A small CTC audio transcriber, trained from scratch: 3.53M parameters.
Rows from block 2 of a small CTC audio transcriber, named by matrix and row number. Each number is 128 + 32 x the weight over its row's rms, rounded and kept within 0 to 255. All counts start at 0.
After each channel's rows are labels from the 100 clips, of 14848, where the channel reaches its highest value: "strongest on" is what is common among them. Only what is clearly more common there than usual is listed. The data: read English sentences (LibriTTS-R). In brackets: how many of the 100, against the usual share in percent.
# conv: width-5 conv, dilation 2 (model.blocks.2.conv.weight, 320x320x5, each kernel summed), inputs 240-319

conv.317 [143 129 132  84 113 114  38 131  96 151 130 175  81  74 214  39 115 129 156 127  90 132 105 102 105 100 113 156 132  91 108 149 100 129  89 162 101 135 251 132 150 105 128 120 129  84  64 104 129 194 118 150 125 121  69 158 131 155 188 136 101 162 145 115 144 181 171 138 163  59  92 125 136 148 109 141 113 103 106 110]
strongest on: voice: male (92 vs 47.8)

conv.192 [156 105 101 102 177 124  98  88 148  83 172 120  99  94 116 129 113 111 112  67 156 108 104 123  82 133  96 107 110  87 128 187  85  99  95 166 109 121 143 157 129  88 200 147  98 164 105  81 129 139  55 110 135 139 107 143 121 158 129 153  27 153 205 100  97 118 139 176  56 109 149 139 116 130 101 197  94 170 137 139]
strongest on: voice: female (84 vs 52.2)

conv.64 [101 133  97 142 112 104 124  85 100 149 137  94 127 106 151 195 154 162 107 146 122 106 130 101 125 118 118  99  95  79 188 134 115 142 150 139 129 100 131  67 140 122 138  96 116  72 135 172 142 199  99 125  82 140 152 138 163 167 204 100 120 182 107 137 234  76 110 107  94 171 132 155 153 122 125  88 133 127 106 146]
strongest on: voice: female (94 vs 52.2)

conv.31 [129 127 120 129 115 125  94 134 109  96 166 126 146 109  78 121 129 118 174 143  81 158 194  94 129 166  85  91 130  74 116 117 164  84 108 137 132 150 115 135 129 114 165 115  85 107 141 137  83 209 136 145 124  78  92  50  85  79 130 149 140 150 115 155 144 136 165 100 148 152  98 118 162 145 129 176 106 174  96 135]
strongest on: voice: female (89 vs 52.2)

conv.107 [ 68 131 141 131  76 145 112 161  54 107 142 132 136 109 113 107 167 157 142 115 176 101 146 145 164 156 160  81 130 102 131 177  96 137  52 192  89 132  79 105  88  74 133 150  87 123 110 148 130 124  97 110 109 127  97 136 136 118 146  46 110  97 139 105 147 156 161 118 126 140 103 112 144  95 141 128 118 195 149 153]
strongest on: voice: female (94 vs 52.2)

conv.238 [154 124 105 111 172 168  85 116 102 163  93 178  47  95 165  86 102 120 154  97 141 186 106 102 158 107 169 121 193 133 126 114 154  84 143 116 126 159 130 157 140  73 137  91  77 141 125 112 148 136  87 138 150 100 116  93 152 116 118 190 152 110 135 133 113 148  35 101 142 118 179 107  95 111 111 129 208 160 133 147]
strongest on: voice: male (87 vs 47.8)

conv.180 [130 128  88  90 169 135 127 178 123 148 150 144 186  88 125 138  97 168 120 142 168  84  81 126 101 172 193 117 141 132 133 130 127 146  95 168 153 114 148 162 147  78 186 152 155 177 128 119 114 149 102 109 140 106 172 112 131 116 121  89 108  67 126  65 105 101  63 122 121 177 121 115 139  70 134 123 180 117 129 129]
strongest on: voice: female (81 vs 52.2)

conv.196 [134 101 155 145 129 179 161 121  79 143 125 150 156 162 152 124 125 154 136 150  80 125 162 149  93 194 120 162 127 134 124 122 139 137 192 117 117 122 115  73 127 133 130 138  96  93 172  90  87 113 117 160 208  57 187  98 103 148  88 166 184 202 146 141 172 173 146 137 139 156 212 179  87 108 145 107 161 202 126 143]
strongest on: voice: female (96 vs 52.2)

conv.277 [168 139  95 141 151 166 115 171  77  95 145 128 127 114 123 133 101 143 183 132  98 124  93 117  92  88 121 130 117 139 186 197 134 169 106 121 117  67 103 154 146 144 123 197 140 191 115 184 163  98  97 156  84  78 156 139 119 136 180 119 105 135 141 126 144 130 135  83 112 126  96 169  93 105 128 216 129  92  56 152]
strongest on: voice: female (82 vs 52.2)

conv.299 [ 66  92 140 145 146 124 153 140 107 123 135  96 142  86 108  89 187 186 104   4  90 122 165 117 185 136 137 101 130 132 136 124  89 113 125 140 116  64 171 131  53 139 151 134 185 108  86 175 118 106 175 106 113  95 148 152  79  87 165 115 111  85 104 102 188 121 137 109  72 102 143 106 156  64 187  68 156 143 110 123]
strongest on: voice: female (89 vs 52.2)

conv.58 [ 96  94 142 131  82  61 120 119 142 127 134  96 132 102 101 125 146 107 142 141 104 147 119 139 102 155 140  93  66 145 121 141 156  90 107 137 109  86 151 118 122 118 130 126 109 108 153 132 146  87 119 124 138 131 175 118  89 108  37  91 100  63 124  57  85  94  86  75 145 190 150 134 104  67  86  70 142 113 140 113]
strongest on: voice: female (86 vs 52.2); the word "she" (28 vs 8.5)

conv.136 [187 124 101 113 149  89  81 161  85  84 115 123  72 158 173 133  76 147  94 118 130 140  91 155 187 124 100  93 120  55  83 138 168 101  78  82 140 136 144  87 112 136 137 117 175 151 136 135 181  88 123 189 126  81 164 165 150 147  99  91 127 110 113  99  78 134 120 129 141 105 127 149  90 174 115 104 143 130 132 125]
strongest on: voice: male (90 vs 47.8)

conv.17 [129  99 109 118 125 184 173 107 157 145 117 129 121 130 157 123  72 175 128 121 131  62 150  66 129 117 132 118 129  80 147 166 159 106 136 154  87 156 161 183 147 115 123 155  60 105 154  93 150 157 156  91 148 105 151 111  91 167 126 128 126 144 179 158 164 122 107 126 133 113 138 183 109 115 152 177 139 155  93 111]
strongest on: voice: male (93 vs 47.8)

conv.79 [131 123 105 146 146 105 145  98 102 120 160  88 152 182  87 125  90 136 168 169 142 121 125 135 129  93  86 120 159  99  80 135 187 129 166 101 148 153 150  96 105  66 156  71  56 144 122  87 143  84 144  86 122 156 117 116 118 135 139  64 121 128 131  88 123 121 145  95 124 167 105 118 120 171 139  91  82 158  92 137]
strongest on: voice: female (82 vs 52.2)

conv.0 [138 151 177 135 157  86 109  76 179 116 113 167 120  63 182 110 119 116 111 120 102  97 160  86 116 105 195 171 125 137  91 174 125  87 143 118 185 149 187 132 167 117 112  75 122 163 121 132 102 159 133 118  97 136  84  86 123 137 146 154 178 108 113  95 212 109 140  85 112 101 102 131  79  83 137 164 198 115 132 106]
strongest on: voice: male (86 vs 47.8)

conv.72 [125 113 133  77 185 110 132  60 101 116 133 127 127 110 142 148 137 112  88  91 162 115  65 108 127 156 153 117 141 141 137  98 141  70 145  97 141 116 160 172 141 134 155 130  51  83 132 193 170  84 139 108 132 155 151 189 123 100 151 113  88  98 153  95 130 127 108  68  82 117 137 106 107 120 204 190 146 140  87 144]
strongest on: voice: female (83 vs 52.2)

conv.118 [130 143 148 142 139 117 135  97 165  90 122 107  45 111 164 126 173 129 132 133 147 159 107 172 135 130 144 117 148 125  78 166 168 127 106 126 128  98 224 126  94 158  83  86 136 154 121 108  86 156 113 196  86  85 131 124  98 122  89 131 134  61 124  89 125 144  92 124 126  89 174 187 108 100 163  99 165 181 156 134]
strongest on: voice: female (82 vs 52.2)

conv.2 [ 88  58 173 134 119 127 138 108 162 137  85 111 109 139 131 132 172 118 142 123 135 117 129 152 119 149 133 174  81 121 109 145 132 128 124 143 116  71 125 217 125 140 166 163 143 125 133 176 151 152 111 150  76 136 171 125 121 123 170 113 168 104 129 131 115 122  82 114 141 124 134 169  86 117 127 176 202 110 114  84]
strongest on: voice: female (83 vs 52.2); the word "you" (57 vs 14.4); the word "are" (26 vs 4.4)