A small CTC audio transcriber, trained from scratch.
Training: soap at rate 0.0027, batches of 256.
Data: 15625 training examples, 114.7 epochs.
Rows from block 7 of a small CTC audio transcriber, named by matrix and row number. Each number is 128 + 24 x the weight over its row's rms, rounded and kept within 0 to 255. All counts start at 0.
After each channel's rows are labels from the 100 clips, of 14848, where the channel reaches its highest value: "loudest band" is the band of the loudest frequency at the time of the peak. Only what is clearly more common there than usual is listed. The data: read English sentences (LibriTTS-R).
# conv: pointwise conv (model.blocks.7.conv.weight, 320x320x1), inputs 80-159

conv.178 [111 134 146 110 138 132 113  97 127  88 111 159 106 120 135 148 120  92  95 127 132 154 155 106 159 102 144 109 107 113 149 117 107  97 121 147 117  80 148 143 140 151 122 114 153 103 136 115 133  90 168  92 109 165 146 127 110 134 138 108 126 151  87 185 138 125 100 149 170 159 103  66  99 102  98 127 168 114 149 130]
loudest band: 250 to 500 Hz

conv.187 [118 142 134 104 118 129 134 100 161 130 105 131 105 121 106 131  86 151  88 167  96 123 127 145 144  95 150 152 151 115  92  92 112  85 136 135  99 104 125 113 155 160 109  84 142 163  83  81 131 120 108 122 116 131 118  96 132 143  87 130 125 106 136 118 100 136 115 151 123 105 135 123 117  90 145 126 145  76 131 100]
loudest band: 500 to 1000 Hz

conv.319 [124 116 130 134 128 103 124 129 117 141 110 101 145 114 150 128 130 121  92 122 140 117 133 162 117 112 123 143 152 131 107 143 164 104  85 120 121 123 203 139 140 144  93 117 147 141 123  77 146 149 119 128  89  90 166 153  96 115 154 119 109 115 166 117 108 128  89 130 155 128 125  89 119 131 188 140 141 147 103 127]
loudest band: 250 to 500 Hz

conv.166 [143 116 112 127 123 148 131  94 116 158 140 120 106 123 188 111  94 118 140 130 134 146 108 119 113 151 142 111 118 170 117 125 133 140 115 148 116 143 162 103  99 151 117  80 110 122  95 123 130  99 102 146 141  99 125  93 105 165  93 165 152 107 147 106 118 112 115  90 149  84 100 145 118 105 135 131 108 149  90 134]
loudest band: 2000 to 4000 Hz

conv.302 [138 151 168 120 112 121  93 107 105  88 118 125 114 155 142 103 105 101 122 137 157  87 119 113 174 105 118 103 117  89 116 127 135 135 142 121 100 138 170 166  99 153 113 126 153 113  91 128 122 141  88 127 106 147  99 188 149 115 125  83 140 106 119 132 171 149 111 135 110 137 174 110 102 113 113 129 108  91 144 106]
loudest band: 500 to 1000 Hz

conv.230 [151  95 109 123 101 138 155 147 176 104 132 148 122 161 135 139  87 105 114  80 140 184 167 109 142  91  79 139  94 164 109  82 122 100 142  98 124 112 106 144 111 120 154 137 140 136  82 173  97 105  96  77 101 158 101 129 153 148 139 132 155 128 102 148 182 144 123 140 144  58 140 105 101 152 105 126 110 114 119  85]
loudest band: 500 to 1000 Hz

conv.109 [171 125 126  89 134 118 124 124  91  74 116 136  94 110 154 143 104  65 112 142 128 182 122 144 115 131 149 130 118 156 150 148 113 102 129 128 155 111 134  89 126 115 162 119  77 126  73 145 125 110 144 124 115 120 129 124 141 117  95 132 106 118 132 144 153 158 137 112 146 114 132 132  90 120 126  99 120 159 129 120]
loudest band: 2000 to 4000 Hz

conv.152 [125 114 167 140 117 130  95 132 107  92 158 134 137 149 153 118 117 121 184 127 102 127 113 128 115 149 102 128 157 159 141 159 133 132 109 133 128 151  99 130 108 151 117 111 145 106 117 131 119 118 154 150 141 142 145 106 124 137 113 140 122 128 169 131 101 146  99 127 132 157 103 106  90 106 116 138 104 144 154 150]
loudest band: 2000 to 4000 Hz

conv.240 [153 175 145 152 154 146 147 112 127  93 129 133 142  99 102  99 183 107 126  97 112 169  83 141 136 149 109 137 118 163 106 140 141 140 161 113 135 144 111 111 129 146 113 169 136 117 148 142  83 161  98 146 126 112 153 173 108 136 108 146 136 130 113 127 136 106 130  67 139  70 139 109 119 165 165 115 120 104 142 127]
loudest band: 250 to 500 Hz

conv.272 [142 134 159 152 120 126 128 101 104  91  87 144 134  28 106 153 129 120  91 166 102 125 120 152 122  85 145 128  91  61 126 155  99 100 107 118 142 103 138 134 110 163 150 124 111 123 151 103 131 112 107 136  99 120 172 128 121 182 106 122 119 128 123 122 103 136 127 112 107 126  92 108 182 148  86 128 153 165 151 130]
loudest band: 2000 to 4000 Hz

conv.292 [156 119 105 131 112 152 127 133 155 123 141 157 127 106 163 177 147 178 191 143 142 145 149  77 168 125 152 176 107 176  89 110 100 129  94 111 122 120 145  96 101 123 183 131 110 104 128 156 117 148 168  93 129 121 157 132 138 129 122 150 139 112  92 167 115 105 150  99  79 107 145 126 143  97  99 108 111 107  89 135]
loudest band: 250 to 500 Hz

conv.67 [116 132  92 130 139 175 103 117  93 143 154 141 130 127 101 138 115 102 143 131 122 123 164 152 120 160 123  87 155 122  78 128 132 119 128  93  98 144 184 114 107 149  80 118  93 120 148 106 123 113 111 124 116  66 180  88 102 143 111 119 105 139 121  95 124 120 154 146 175 117 117 140  82  66 168 104  97 130 141 133]
loudest band: 500 to 1000 Hz

conv.121 [137 126 158 148 115 157 127 143 124 143 101  99 148 123  74 130 111 129 154  97 143 136 185 119  88 135  76 120 101 143 159 139 133 127  86 149 119 107 113  98 112 100  97 140 109 157  88 139 117  93 173 151 160  80 116  94 121 152 137 175 107  94 102 155 151  84 136  97 116 130 148 135  66 132 107 112 130 120  98 130]
loudest band: 4000 to 8000 Hz

conv.28 [118 116 123 180 144 142 147 124 118 157 106 124 132  78 126 161  86 154  97 128 104 135 164 106 119  99 158 107 106 107 106 117 155 111 120 103  76 114 178 131 120  98 115 116  89 136 110 152  97  99 128  97 126 113 111 146 117 143 112 106 135 111 133 128  92 131 131 106 123 165 129 120 130 139 113 111 114 106  56 135]
loudest band: 4000 to 8000 Hz

conv.274 [107 188 128 161 125 129  94 158 140 173 129 104 114  98 105 138 170 114 112 126 111 125 129 127 134 104 174 122 109 134 122 136 135  88 168 190 119 108 169 106 129 141 135 155 153 147 139 171 101 127  93 181 123 126 108 170 129 146 131  85 108 149 123 125 120 122 101 126 145 156 131 128 144 133 129  99 166 103 163  99]
loudest band: 250 to 500 Hz

conv.55 [154 101 131 115  95 122 104 112 130 106 108 104 131 110 164 174 112 117 107 134 134 166 177 136  98 108 150 148 137 130 150 103 125 112  92 165  91 147 134 108 116 152 122 135 120 118  66 122 108 116 133 115 142 103 161 125  95  89  92 101 129 126 147  88 141 123 113 144 136 148 143 118 135 134 108 105 114 146 142 127]
loudest band: 500 to 1000 Hz

conv.92 [ 99  58  98 118 125 128 118 134 141 103 144 131 137 136 131 118  99 117 157 135 130 142 134 162 134  91 137 148 111 139 108 145  86 130 122 130 123 146 147 140 101  87 141 157 136 144 125 110 159 141 105 118 143 152 139 164 153 127 130 115 129  94 120 153  79  92 141 112 151 121 121 169 140 164  80 166 161 116  94 116]
loudest band: 500 to 1000 Hz

conv.21 [171 135 144 139 111  94 155 131 115 142 158 169 127 100  94  96 103 125 133 150 106 169 105 134 156 169  91 131  77  99 141  84 137 135 117 175 113 124 155 129 103  84 129 152 137 105 145 161 130 148 151 101 163  95 163 132 129 111 147 131 121  88 107  95  94 140 161 141  92 109  91  97 131 126 120 136 128 140 114 124]
loudest band: 500 to 1000 Hz

conv.200 [125 131 145 124 138  98 128 107 166 149 100 119 135  90 162 127 149 123 164 139 129 138 157 119 165 103  96 100 124 154 144 110  69 123 114 119 129 116  81 147  87 133  95 121 145 126 156 102 107 126 136 107 155 151 127 142 124 130 119 147 129  87 103  90 129 115 103 166 121 168 127 133 161 127  85 174  93 172 147 148]
loudest band: 500 to 1000 Hz

conv.225 [139 151  89 104 107 137 103 121 134 120 146 126 129 117 162 172 109 118 121 106 130  79 151 126 139 117  92  93 147 148 140  92 143 117 115  94 165 131 139 134 147 112 107 143 151 157 108 120 117 107 112 136 145  89 133 150 157 147  66 108 105 182 120 128 137 128 155 130 123 146  98  99 121 106 140 129 138 142 161 110]
loudest band: 250 to 500 Hz

conv.62 [112 119 103 136 129 119 152 128 125  98 101 139 139  74 167 126 159 128 133 104 123 156 145 140 141 102 105  96 126 145 140 141 130 108 118 119 111 133 135 129  87 121 141 177 101 137 142 145 103 113 105 118 107 116 137 137  99 164 137  94  80 134  93 153 128 134 143  91 132 160 166 109  65 132 189 133 107 169 100 145]
loudest band: 2000 to 4000 Hz

conv.44 [174 132 177 135 110 107 147 142 125 105 122  98 136 138  92 160  98 116 142 120 103 150 159 115 121 113 100 138  95 100 136 131 141 164 102  84 119 141 124 118  91 150 106 187 183 121 143 141 163 118 136 118 127 137 120 121 112 160 144  67 119 173 100 131 151 113 142 139  99 138  94 139 168  98 117 150 113 139 113 130]
loudest band: 500 to 1000 Hz

conv.255 [117 129 102 116 104 144  92 136 149  85 115 126  94 113 132 112 157 118 137 125 115 112 128 135 108 112  99 149 113 115 136 132  71 136  98 146 129 132 122 154 110 107 109 158 149 122 109 167 130 126 128 110 125 141 154 104 102 140 128 155  76 138 149 124 127  80 132 102 175 163 114 128  96  98 140  85 161 107 138  99]
loudest band: 2000 to 4000 Hz

conv.311 [124  98 155 109 115 104 150 144  95 126 166 117 122 172 124 132 173 139 112 143 145 123  95 143 129 138 153 112 118 130 111 106 140  78 134 100 150  79 173 120 110 130 136 182 152 119 153 125 101 129 126 110 114 155 125  91 119 125  96  97 115 140 133 122  96 169 149 168 107 137 138 119 178 138 150 143 162 132 114 125]
loudest band: 500 to 1000 Hz

conv.294 [123 112 157 107 117 125 133  68 112 141 145 105 113 139 126 118 123 146 102 182  87 126 212 165 117 123 119  91 133 107 137 110 151 114 121 127 103  99 157 104 163 115 140 131 116 126 145 104 128 102  87  83 134  93  88 114 120  99  85 108 100 151 195 100 101 163 147 131 135  69 139 151 130 158 148 129 155 118 103 120]
loudest band: 2000 to 4000 Hz

conv.298 [144 115  95  80 116 134 109 122 123 103 122 118 116 128 138  97 165 125 110 109 113 141 115 166 122 114 105 115 120 120  72 114 116 144 125  54 166 105 123 129 166 106  84 137 119 161 127 100 126 107 143 106 114  61 138 134 123 143 141 135 126 170  95 147 101 144 106 145 160 153 182 166  88 110 118 150 167 140 116 138]
loudest band: 250 to 500 Hz; 500 to 1000 Hz

conv.96 [175 104  91 133 168 157 147 129  97 168 128 136 120 119 100 184 104 139 129 101 105 155 119 166 128  89 117 123 104 121 117 101 132 150 157 105 116 158 108 120  80 155 177 119 144 129 128 120 122 134 158 124 141 116  70 109 146  98 103 130 144 132 104 159 150 115 141 104  94 148 151 110 130 140 139  82 122 130 125 199]
loudest band: 500 to 1000 Hz

conv.226 [148 145 103 116 122 114 158 173 164 132 135 104 124  84 127 151 158  86 120 141 103  91 134 106  80 130  90 140 123  92 128 113  92 140 157 206 139 129  99 130  88 145 125  84  73 147 137  95 105 154 149  86 107 138 139 101 111 133 158 107 101 110 148 159 156 150 149 112 122 130 122 183 164 126 122 105 152 145 144 125]
loudest band: 500 to 1000 Hz

conv.275 [ 88 139 130 109 151 136 144 109 156 114 122 125 127  74 129 157 124 146  91 135 151 119 135 160 146 111 124 165 112 137 163  69 133 121 140 129 127 150 152 114 149 117 108 114 129 142  88 150  99 112 138 130 109  95 109 125 141  86 179 108 118  87 180 102 160 163 171 150 133  77 117 142 121 146 169 168 131  89 118 150]
loudest band: 500 to 1000 Hz

conv.232 [141 111 121  69 143 136 133 155 156 142 131 138 148 155  90 151 156 118 118 131 125 101 116 143  89 135 117 154 121 164 172 131 137 168  98 118 144 130 162 126 125 106  80  92 147 132 117 105 161 107 165 115 182  96 116  73 146 134 137 104 140 118 150 106 159 113  87 138 138 106 132  94 116 116 134  93 157  94  78 100]
loudest band: 500 to 1000 Hz

conv.103 [165  98 122 123  93 127 129 166 162 124 152 116 173 117 134  96 116 124 104 120 121 119 110 131 146 134 148 113 152 111 137 140 132 103 117 134 129 138 112 133 107 153 118 137 124  93  85 118 147 129 130 128 106  95 161 101 147 149 153 143 141 119 134 142 131 154 131  76 106 140 125 141 117 135 142 135 104 154 126 135]
loudest band: 500 to 1000 Hz

conv.115 [117 140 135 106 154 129 106 159 161  80 139  92 147 111 124 132 164 178 109 149 109 109 142 134 122 101 160  95 127 117  91 167 154 151 121 138 130 100 121 125 133 117  86 109  85 105  91 108 129  86 145 138 150 125 117 111  93 105 146 146 130 130 151 123 144 116 130 152 125 109  88 161  94 135 168 108 156  69 142 166]
loudest band: 2000 to 4000 Hz

conv.155 [165 125 128 123 167 121 137 160 121 128 106 133 150 126 120 131 121 130 106  94 123 162  92 124 117 132  77 148 143 133 103  68  86 137 132 106 113  84 118 133 137 153 112 125 146 102 129 179 135  97 159 141 120  91 120 128  81  97 103 149 120 122 118 162 113  84 129 102  84 127 107 141 145 148 146 107 143 135  96 123]
loudest band: 500 to 1000 Hz

conv.69 [127 127 164 106 122  94 173  87 118  87 124 139 158 144 131 120 131 123 120 136 117 142 151 131 117  83 122  90 123 137 150 140 152 127 135 114  55 136 144 149 133 122  80 107 146 135 112 108 125 131  89 109 121 141  95  83 114 100  96 152 103 110 198 124 170 126 134  93 136 140 145 110 160 130 164 131 147  89 162 125]
loudest band: 250 to 500 Hz

conv.86 [104 127  88 128 129 135 108 119 137 120 109 129 169 126 122 134 134 143 103 143 147 146 117 119 114 107 172  96 102 102  88 127 102 156 154 151 115 132 130 106 141 158 129 135 121 182 126 142 123 105 125 132 108 112 115 114 122 170  84 106 144 144 112 152 159 106  75 132 116 124 114 139 123 130 126  63 131  97 155 125]
loudest band: 250 to 500 Hz

conv.162 [ 87 148 119 109 131 126 105 118 128 121 116  80 122 136 138 105 123 156 148 126 122 165 122 135 106  75 129  99 118 143 118 135 109 151 107 102 121 156 105 160 126 114 112 152 132 147 121 118 120 109 133  98  99 158 104 136 142 125 126  83 109 109 135 131 108 147 111 134 121 147 124 121  98 154 121 122 120 109 127 134]
loudest band: 2000 to 4000 Hz

conv.60 [170 129 123 104 151 118 102 144 151  98 133 121 156 112 173 124 101  86 130 152 136 179 145 141 141 101 119 133 130 122 147 167 107 100 126 126 128 157 133 122 105 107 110  95 118 155 113 119 172 123 122 113 135 119 140 135 135 116 178 110 167 111 108 148 125 125 117 128 131 145  75  98 111 114 103 120  92 120  96 136]
loudest band: 2000 to 4000 Hz

conv.185 [114 107 129 152 123  93 123  89 102 156 112 144 180 108 137 102 118 142 104 127 145 125 122 152 140 113  89  60 142 144 122 104 184 157  96 120  97 100 117 154 145  99 127 119 139  83  92 144  77 115 150 149  97 137 168 116 111 147 122 131 119 121 135 159  98 122 131 136 155  99 163 164 123 127 104 103 164  93 130 157]
loudest band: 1000 to 2000 Hz

conv.58 [173 121  98  90 118 142 120  95 130  84 101 105 113  90 173 123 147 156 129 155 135  99 137 116 129 121 131 115 140 103 210  87 110 115 116 119 116 121 123 113 147 100 121 102  95 119 128 129  96 121 179  84 100 107 113  86 111 104 134 124 105 151 113 103 179 132 145 169 117 191 114  84 121 111  75 152 116 136 114 105]
loudest band: 250 to 500 Hz; 500 to 1000 Hz

conv.186 [177 109 111  93 105 126 141 112 131 141 123 129 144 104  83 126 137 134 112 143 137 155  97 130 183  88  67 118  87 120 100 111 122 142 104 108 102 127 181 160 145 192 147 134 109 135 115 140 114 146 103 121 136  91 139 125  99 131 110 146 149 113 190 142 199 112 112  84 136 111 148 139 140 118 116 146 111  84 129 140]
loudest band: 250 to 500 Hz

conv.68 [ 82 189 110 131  98 136 114 128 123 112  62 113 138 140 154 110 118 123 144 137 107 104 105 114 126 163 124  91 137  97  94 122 116 152 117 121 132 119 133 107 142 146 125 159 135 108 167 116 110  99  97 113  97 101 114 151 118 155 147 109 118 160  91 139 149 170 157 186  99 137 127 100  98 108 135 104 165  96 141  94]
loudest band: 250 to 500 Hz

conv.269 [161 110 148 123 112 130 167 115 129 124 117 164 131 114 120 124 101 152 122 128 142 126 140 104 129 155 121 120  83 112  83 158  94 130 104 127 131 129 138 124 104 132 148  86 141 138 136 136  81 117 115 145 143 132 132 126 144 140 102 131  74 129 138  85 144 120 172 115 110 172  68 142 102 179 101 141 126 136  91 155]
loudest band: 500 to 1000 Hz

conv.27 [ 71  94  93 171 107 115 144 116 126 128 121 129 151 132 113 131 154  92  94 147 136 119 122 134  92 131 137 171 175 137 129 113 199 125 127 162 121 102  95 112 141  94 141 142 146 108 140 110 144 104 116 124 132 116 127 142 139  97 102  97 112 117 108 162 164 155  79  98 109 147 119 132 128 116 134 137 158 153 116 156]
loudest band: 250 to 500 Hz

conv.16 [125 119 155 109 100  90 141 124 167 125 111  95 131 126 158 107 102 125 117 112 158 130 107 129 117 126  62 123 130 157 132 142 128 137 116 114 151 116 144 113 143 147 106 167 142  91  99 159 164 117 138 134  97 167 124 112  96  96 138 128 122 140  95 107 125 160 108 103 137 141  84 144  67  83 138  89 135 157 117 105]
loudest band: 250 to 500 Hz

conv.289 [113  87 142 118 121 134 108 143 122 147  92 122 161 145 112 143 140 180  83 166 122  94  94 143 139 150 104 129  96 147 123 116  94 131 153 159 136 136 153 104 127 108 132 120 134 125 138 131 146 134 114  91 182 163 152 112 138  97 127 125 113 115 146 118 115 117  97  71 205 148 102 113  91 125 125 126 141 180 138 112]
loudest band: 2000 to 4000 Hz

conv.290 [ 80 157 131 109 134 128 142 152 103 110 131 109 137 104 131 131 107 149 119 138 142 172 122 106 113 116 164 131 166 170 146 116  85 130 133 120 131 116 115 149  98 101 127 119 202 176 100 148 169 151 116 116 130 102 112 121 160 140 160 103 133  88 121 115 121 155 133 124 123 123 144 100 118 147 102 133 108 158  88 159]
loudest band: 250 to 500 Hz

conv.278 [151 108 107 130 130 106  75 116 120 134 134 130  83 144 102 146 124 127 145 166 143  92 148 119 113 101 161  65 167  88 108 113  68 169 124 158 110 116 163  85 107 113 102  80 112 108 142 180 121 115 105 132 115 103 119 110 138 137 115 114 135 114 101 125 120 144 110 131 114  88 111  96 147 128 132  73 159 130 111 112]
loudest band: 2000 to 4000 Hz

conv.20 [200 132 148  89 117 114 124 193 102 182 106 139 149 131 133 100 129  86 134 156 179 120 140  98 140 115 111 133 100 125 113 142 108 128 124 129 137 134 135 159  97 126 127 119 145 161  69 141 134 113 142 126 134 133  69 109 101 140  91 114 120  87 138 111 116 134 132 109 159 113 126 124 151  98 124 168 138  93 103 139]
loudest band: 500 to 1000 Hz

conv.208 [104 143 120 159 121 140 110 101  99 126 151 136 107 116 115 117 134 126 125 148 150 126 166 142 120 100 145 119 139 101 129 142 102 144 117 136 117 101 159 152 131 107 137 106 113 176 126 140 113  93 101 106  94 131 156 142 136 126 106 110 110 127 154 122 127 128 113 155 153 100 133 106 144 112 148 102  89 145 146 189]
loudest band: 250 to 500 Hz

conv.89 [133 151 123 101 129 141 102  99 124 134 123 131 147 125 141 114 124 135 103 123 111 155  86 163 147 142 146 125 130 122  85 146 155 129 108 121 116 114 113 144 113 128 105 128 216 113 147 192 148 139  96  91  94 106  75 115 135 131  67 116  97 124 144 119  82 131 112 131 109 143 143 151 119 146 124  93 138 169 177 107]
loudest band: 2000 to 4000 Hz

conv.242 [176 128 135  73 168 167 114  92 105 122 144 122 159  98  97 154 124 166 102 160 122  86 137 141 119 116 104 111 138  96 149 144 152 119 103  84 144 156 147 166 124 111  99 104 141 146 117 154 115 158 124 133 121  95 153 188 125 145 148 130 132 128 117  99 175 112 191 115 129 115  81 181 103 132 113 111 139  43  95 109]
loudest band: 500 to 1000 Hz

conv.9 [128 125 130 124 137 121 110 190 125 121 100 125 190 113 150 145 115 117 155 157  97 123 100 120 156 134 134 141 123 138 177 103  95  76 134 132 126  87 133 150 151 170 137 143 131  74 147 133 131 129 132 128  86 118 108 119 108 123  96 106 132 148 144 140 152 107 134 151 145 107  87 128 146  81 133 140  90 104 111 116]
loudest band: 250 to 500 Hz

conv.282 [140 149 143 138 126 130 192 119 126  77 158 106 139 140 104 147 124 128 142 104 116 164 128 131 130 153  88 122  89 130 138 154 102 111 131 163 137 110 121 146 151 143 134 163 137 103 166 110 109 156 191 162 187 101 109 140 131 152 159 136 145 112 143 132 118 105 103 122 123 131 139  96 152 122 111 124  61 164 146 100]
loudest band: 250 to 500 Hz

conv.137 [125 125 110 107 137 126 151  94 131  85  90 131 103 147 102 120 150  91 148 159 133 142  81  99 123 118 121 107 142  98 162 125 111 153 135 118 123 105 101 148 127 133 134 138 127 127 120 110 112  98 121 155 118 118 135 107 105 171 139 175 122 122 111 147 132 185 123 136 114 118 161 178 101 121 131 115 178 153 177  90]
loudest band: 500 to 1000 Hz

conv.229 [113 186  96 126 154 140 130 102 150 128 154 115 105 149 112 135 139 111 104 111  82 140 132 137 157 137 147 157  83 102 151 148 144 136 117 151 122  96 123  94 121 143 115  94 118 100  89 209 116 105 124 115 147  67 103 132 115 112 183 118 115 144 176  72 128 168 152 115 152  93 144 109 153 172 133  80 129 127 129 121]
loudest band: 4000 to 8000 Hz

conv.14 [128 115 166  84 106  77 167 127 120 142 129 143 140 116 123  69 102  93  90 154  79 131 133 109 129 134 178 112  95 132 114 103  88 146  84 116  92 131 121 137 128 124 137  98 135 104 153 124 100 111 136 121 156 104 131 112 117 165  85 114 124 140 101  99 133 138 111 122 159 183 108 118 123 172 116 142 161 113 110 130]
loudest band: 500 to 1000 Hz

conv.310 [147  72 111 109 119  94 129 135 128  86 104 135 126 120 150 130 108 126  90 126 115 126 134 123  78 131 139  81 115 134 119 162 104 113 137 133 154 148 102  56 133 124 156 101 102 165 115 120 109 128 109  87 153 128 183 134  93 115 193 156 155 103 145 148 122 110 121 127 115  85 105 128 122 135 149 121 175 123  93 129]
loudest band: 500 to 1000 Hz

conv.49 [134 129  99 124 136 127 119 112 141 139 113  99 153 103 112 150 116  95 137 145  87  95 165 113 166  71 181 120 147 110 126 158 129 152 116 140  82 106 122 130 112 142 107 131 154 145 155 146 111 145 112 112 131 162 170 138 122 115  70 107 123 156  90 137  97 140 123 124 120 129 107  87 112 129 102 120 138 128 143  88]
loudest band: 500 to 1000 Hz

conv.257 [104 103 162 126 145 142 119 106 149 184 134 179  95 182 149 106 109  85 113 171 174 162 134 142 125 167 133 120 135 100 104 131 119 104 176 149 117 105 139 150 147  70 146 180 144 148 120 113 109 117 113 122 143 124 121 135 147 114 153  79 122 112  95 130 141 116 112  77 127 126 137 113 131 134 117 136  89 152 105  95]
loudest band: 250 to 500 Hz

conv.50 [130 145  83 128 116 126  58 131 130 102 156 116 139  94 138 102 142 128 104 106 112 111 141 122 133 101  79 101 122 151 154  82 104 133 127 100 126  66 175 122 112 140 160 154 155 159  61 110 122 146 146 101 117  91 129 138 107 148 138 113 105 138 113 140 131 153 160 109 162  97 109  93 117 138  97 128  99 134 135 132]
loudest band: 250 to 500 Hz

conv.48 [106 171 108  97  92  87 143 156 129 140  97 142 120 136  93 138 125 145 131 177 163 136 154 139 139 102 134 161 104 157 147 121 114 138  78 117  95 128 145 155 154  97 113 130 146  96 144 146 136 146 116 100 140  78 158 161 128 109 151 115 120 132 152 123 110 129 124 100 134 126 105 136 118 134 160 142 145  92  99 123]
loudest band: 2000 to 4000 Hz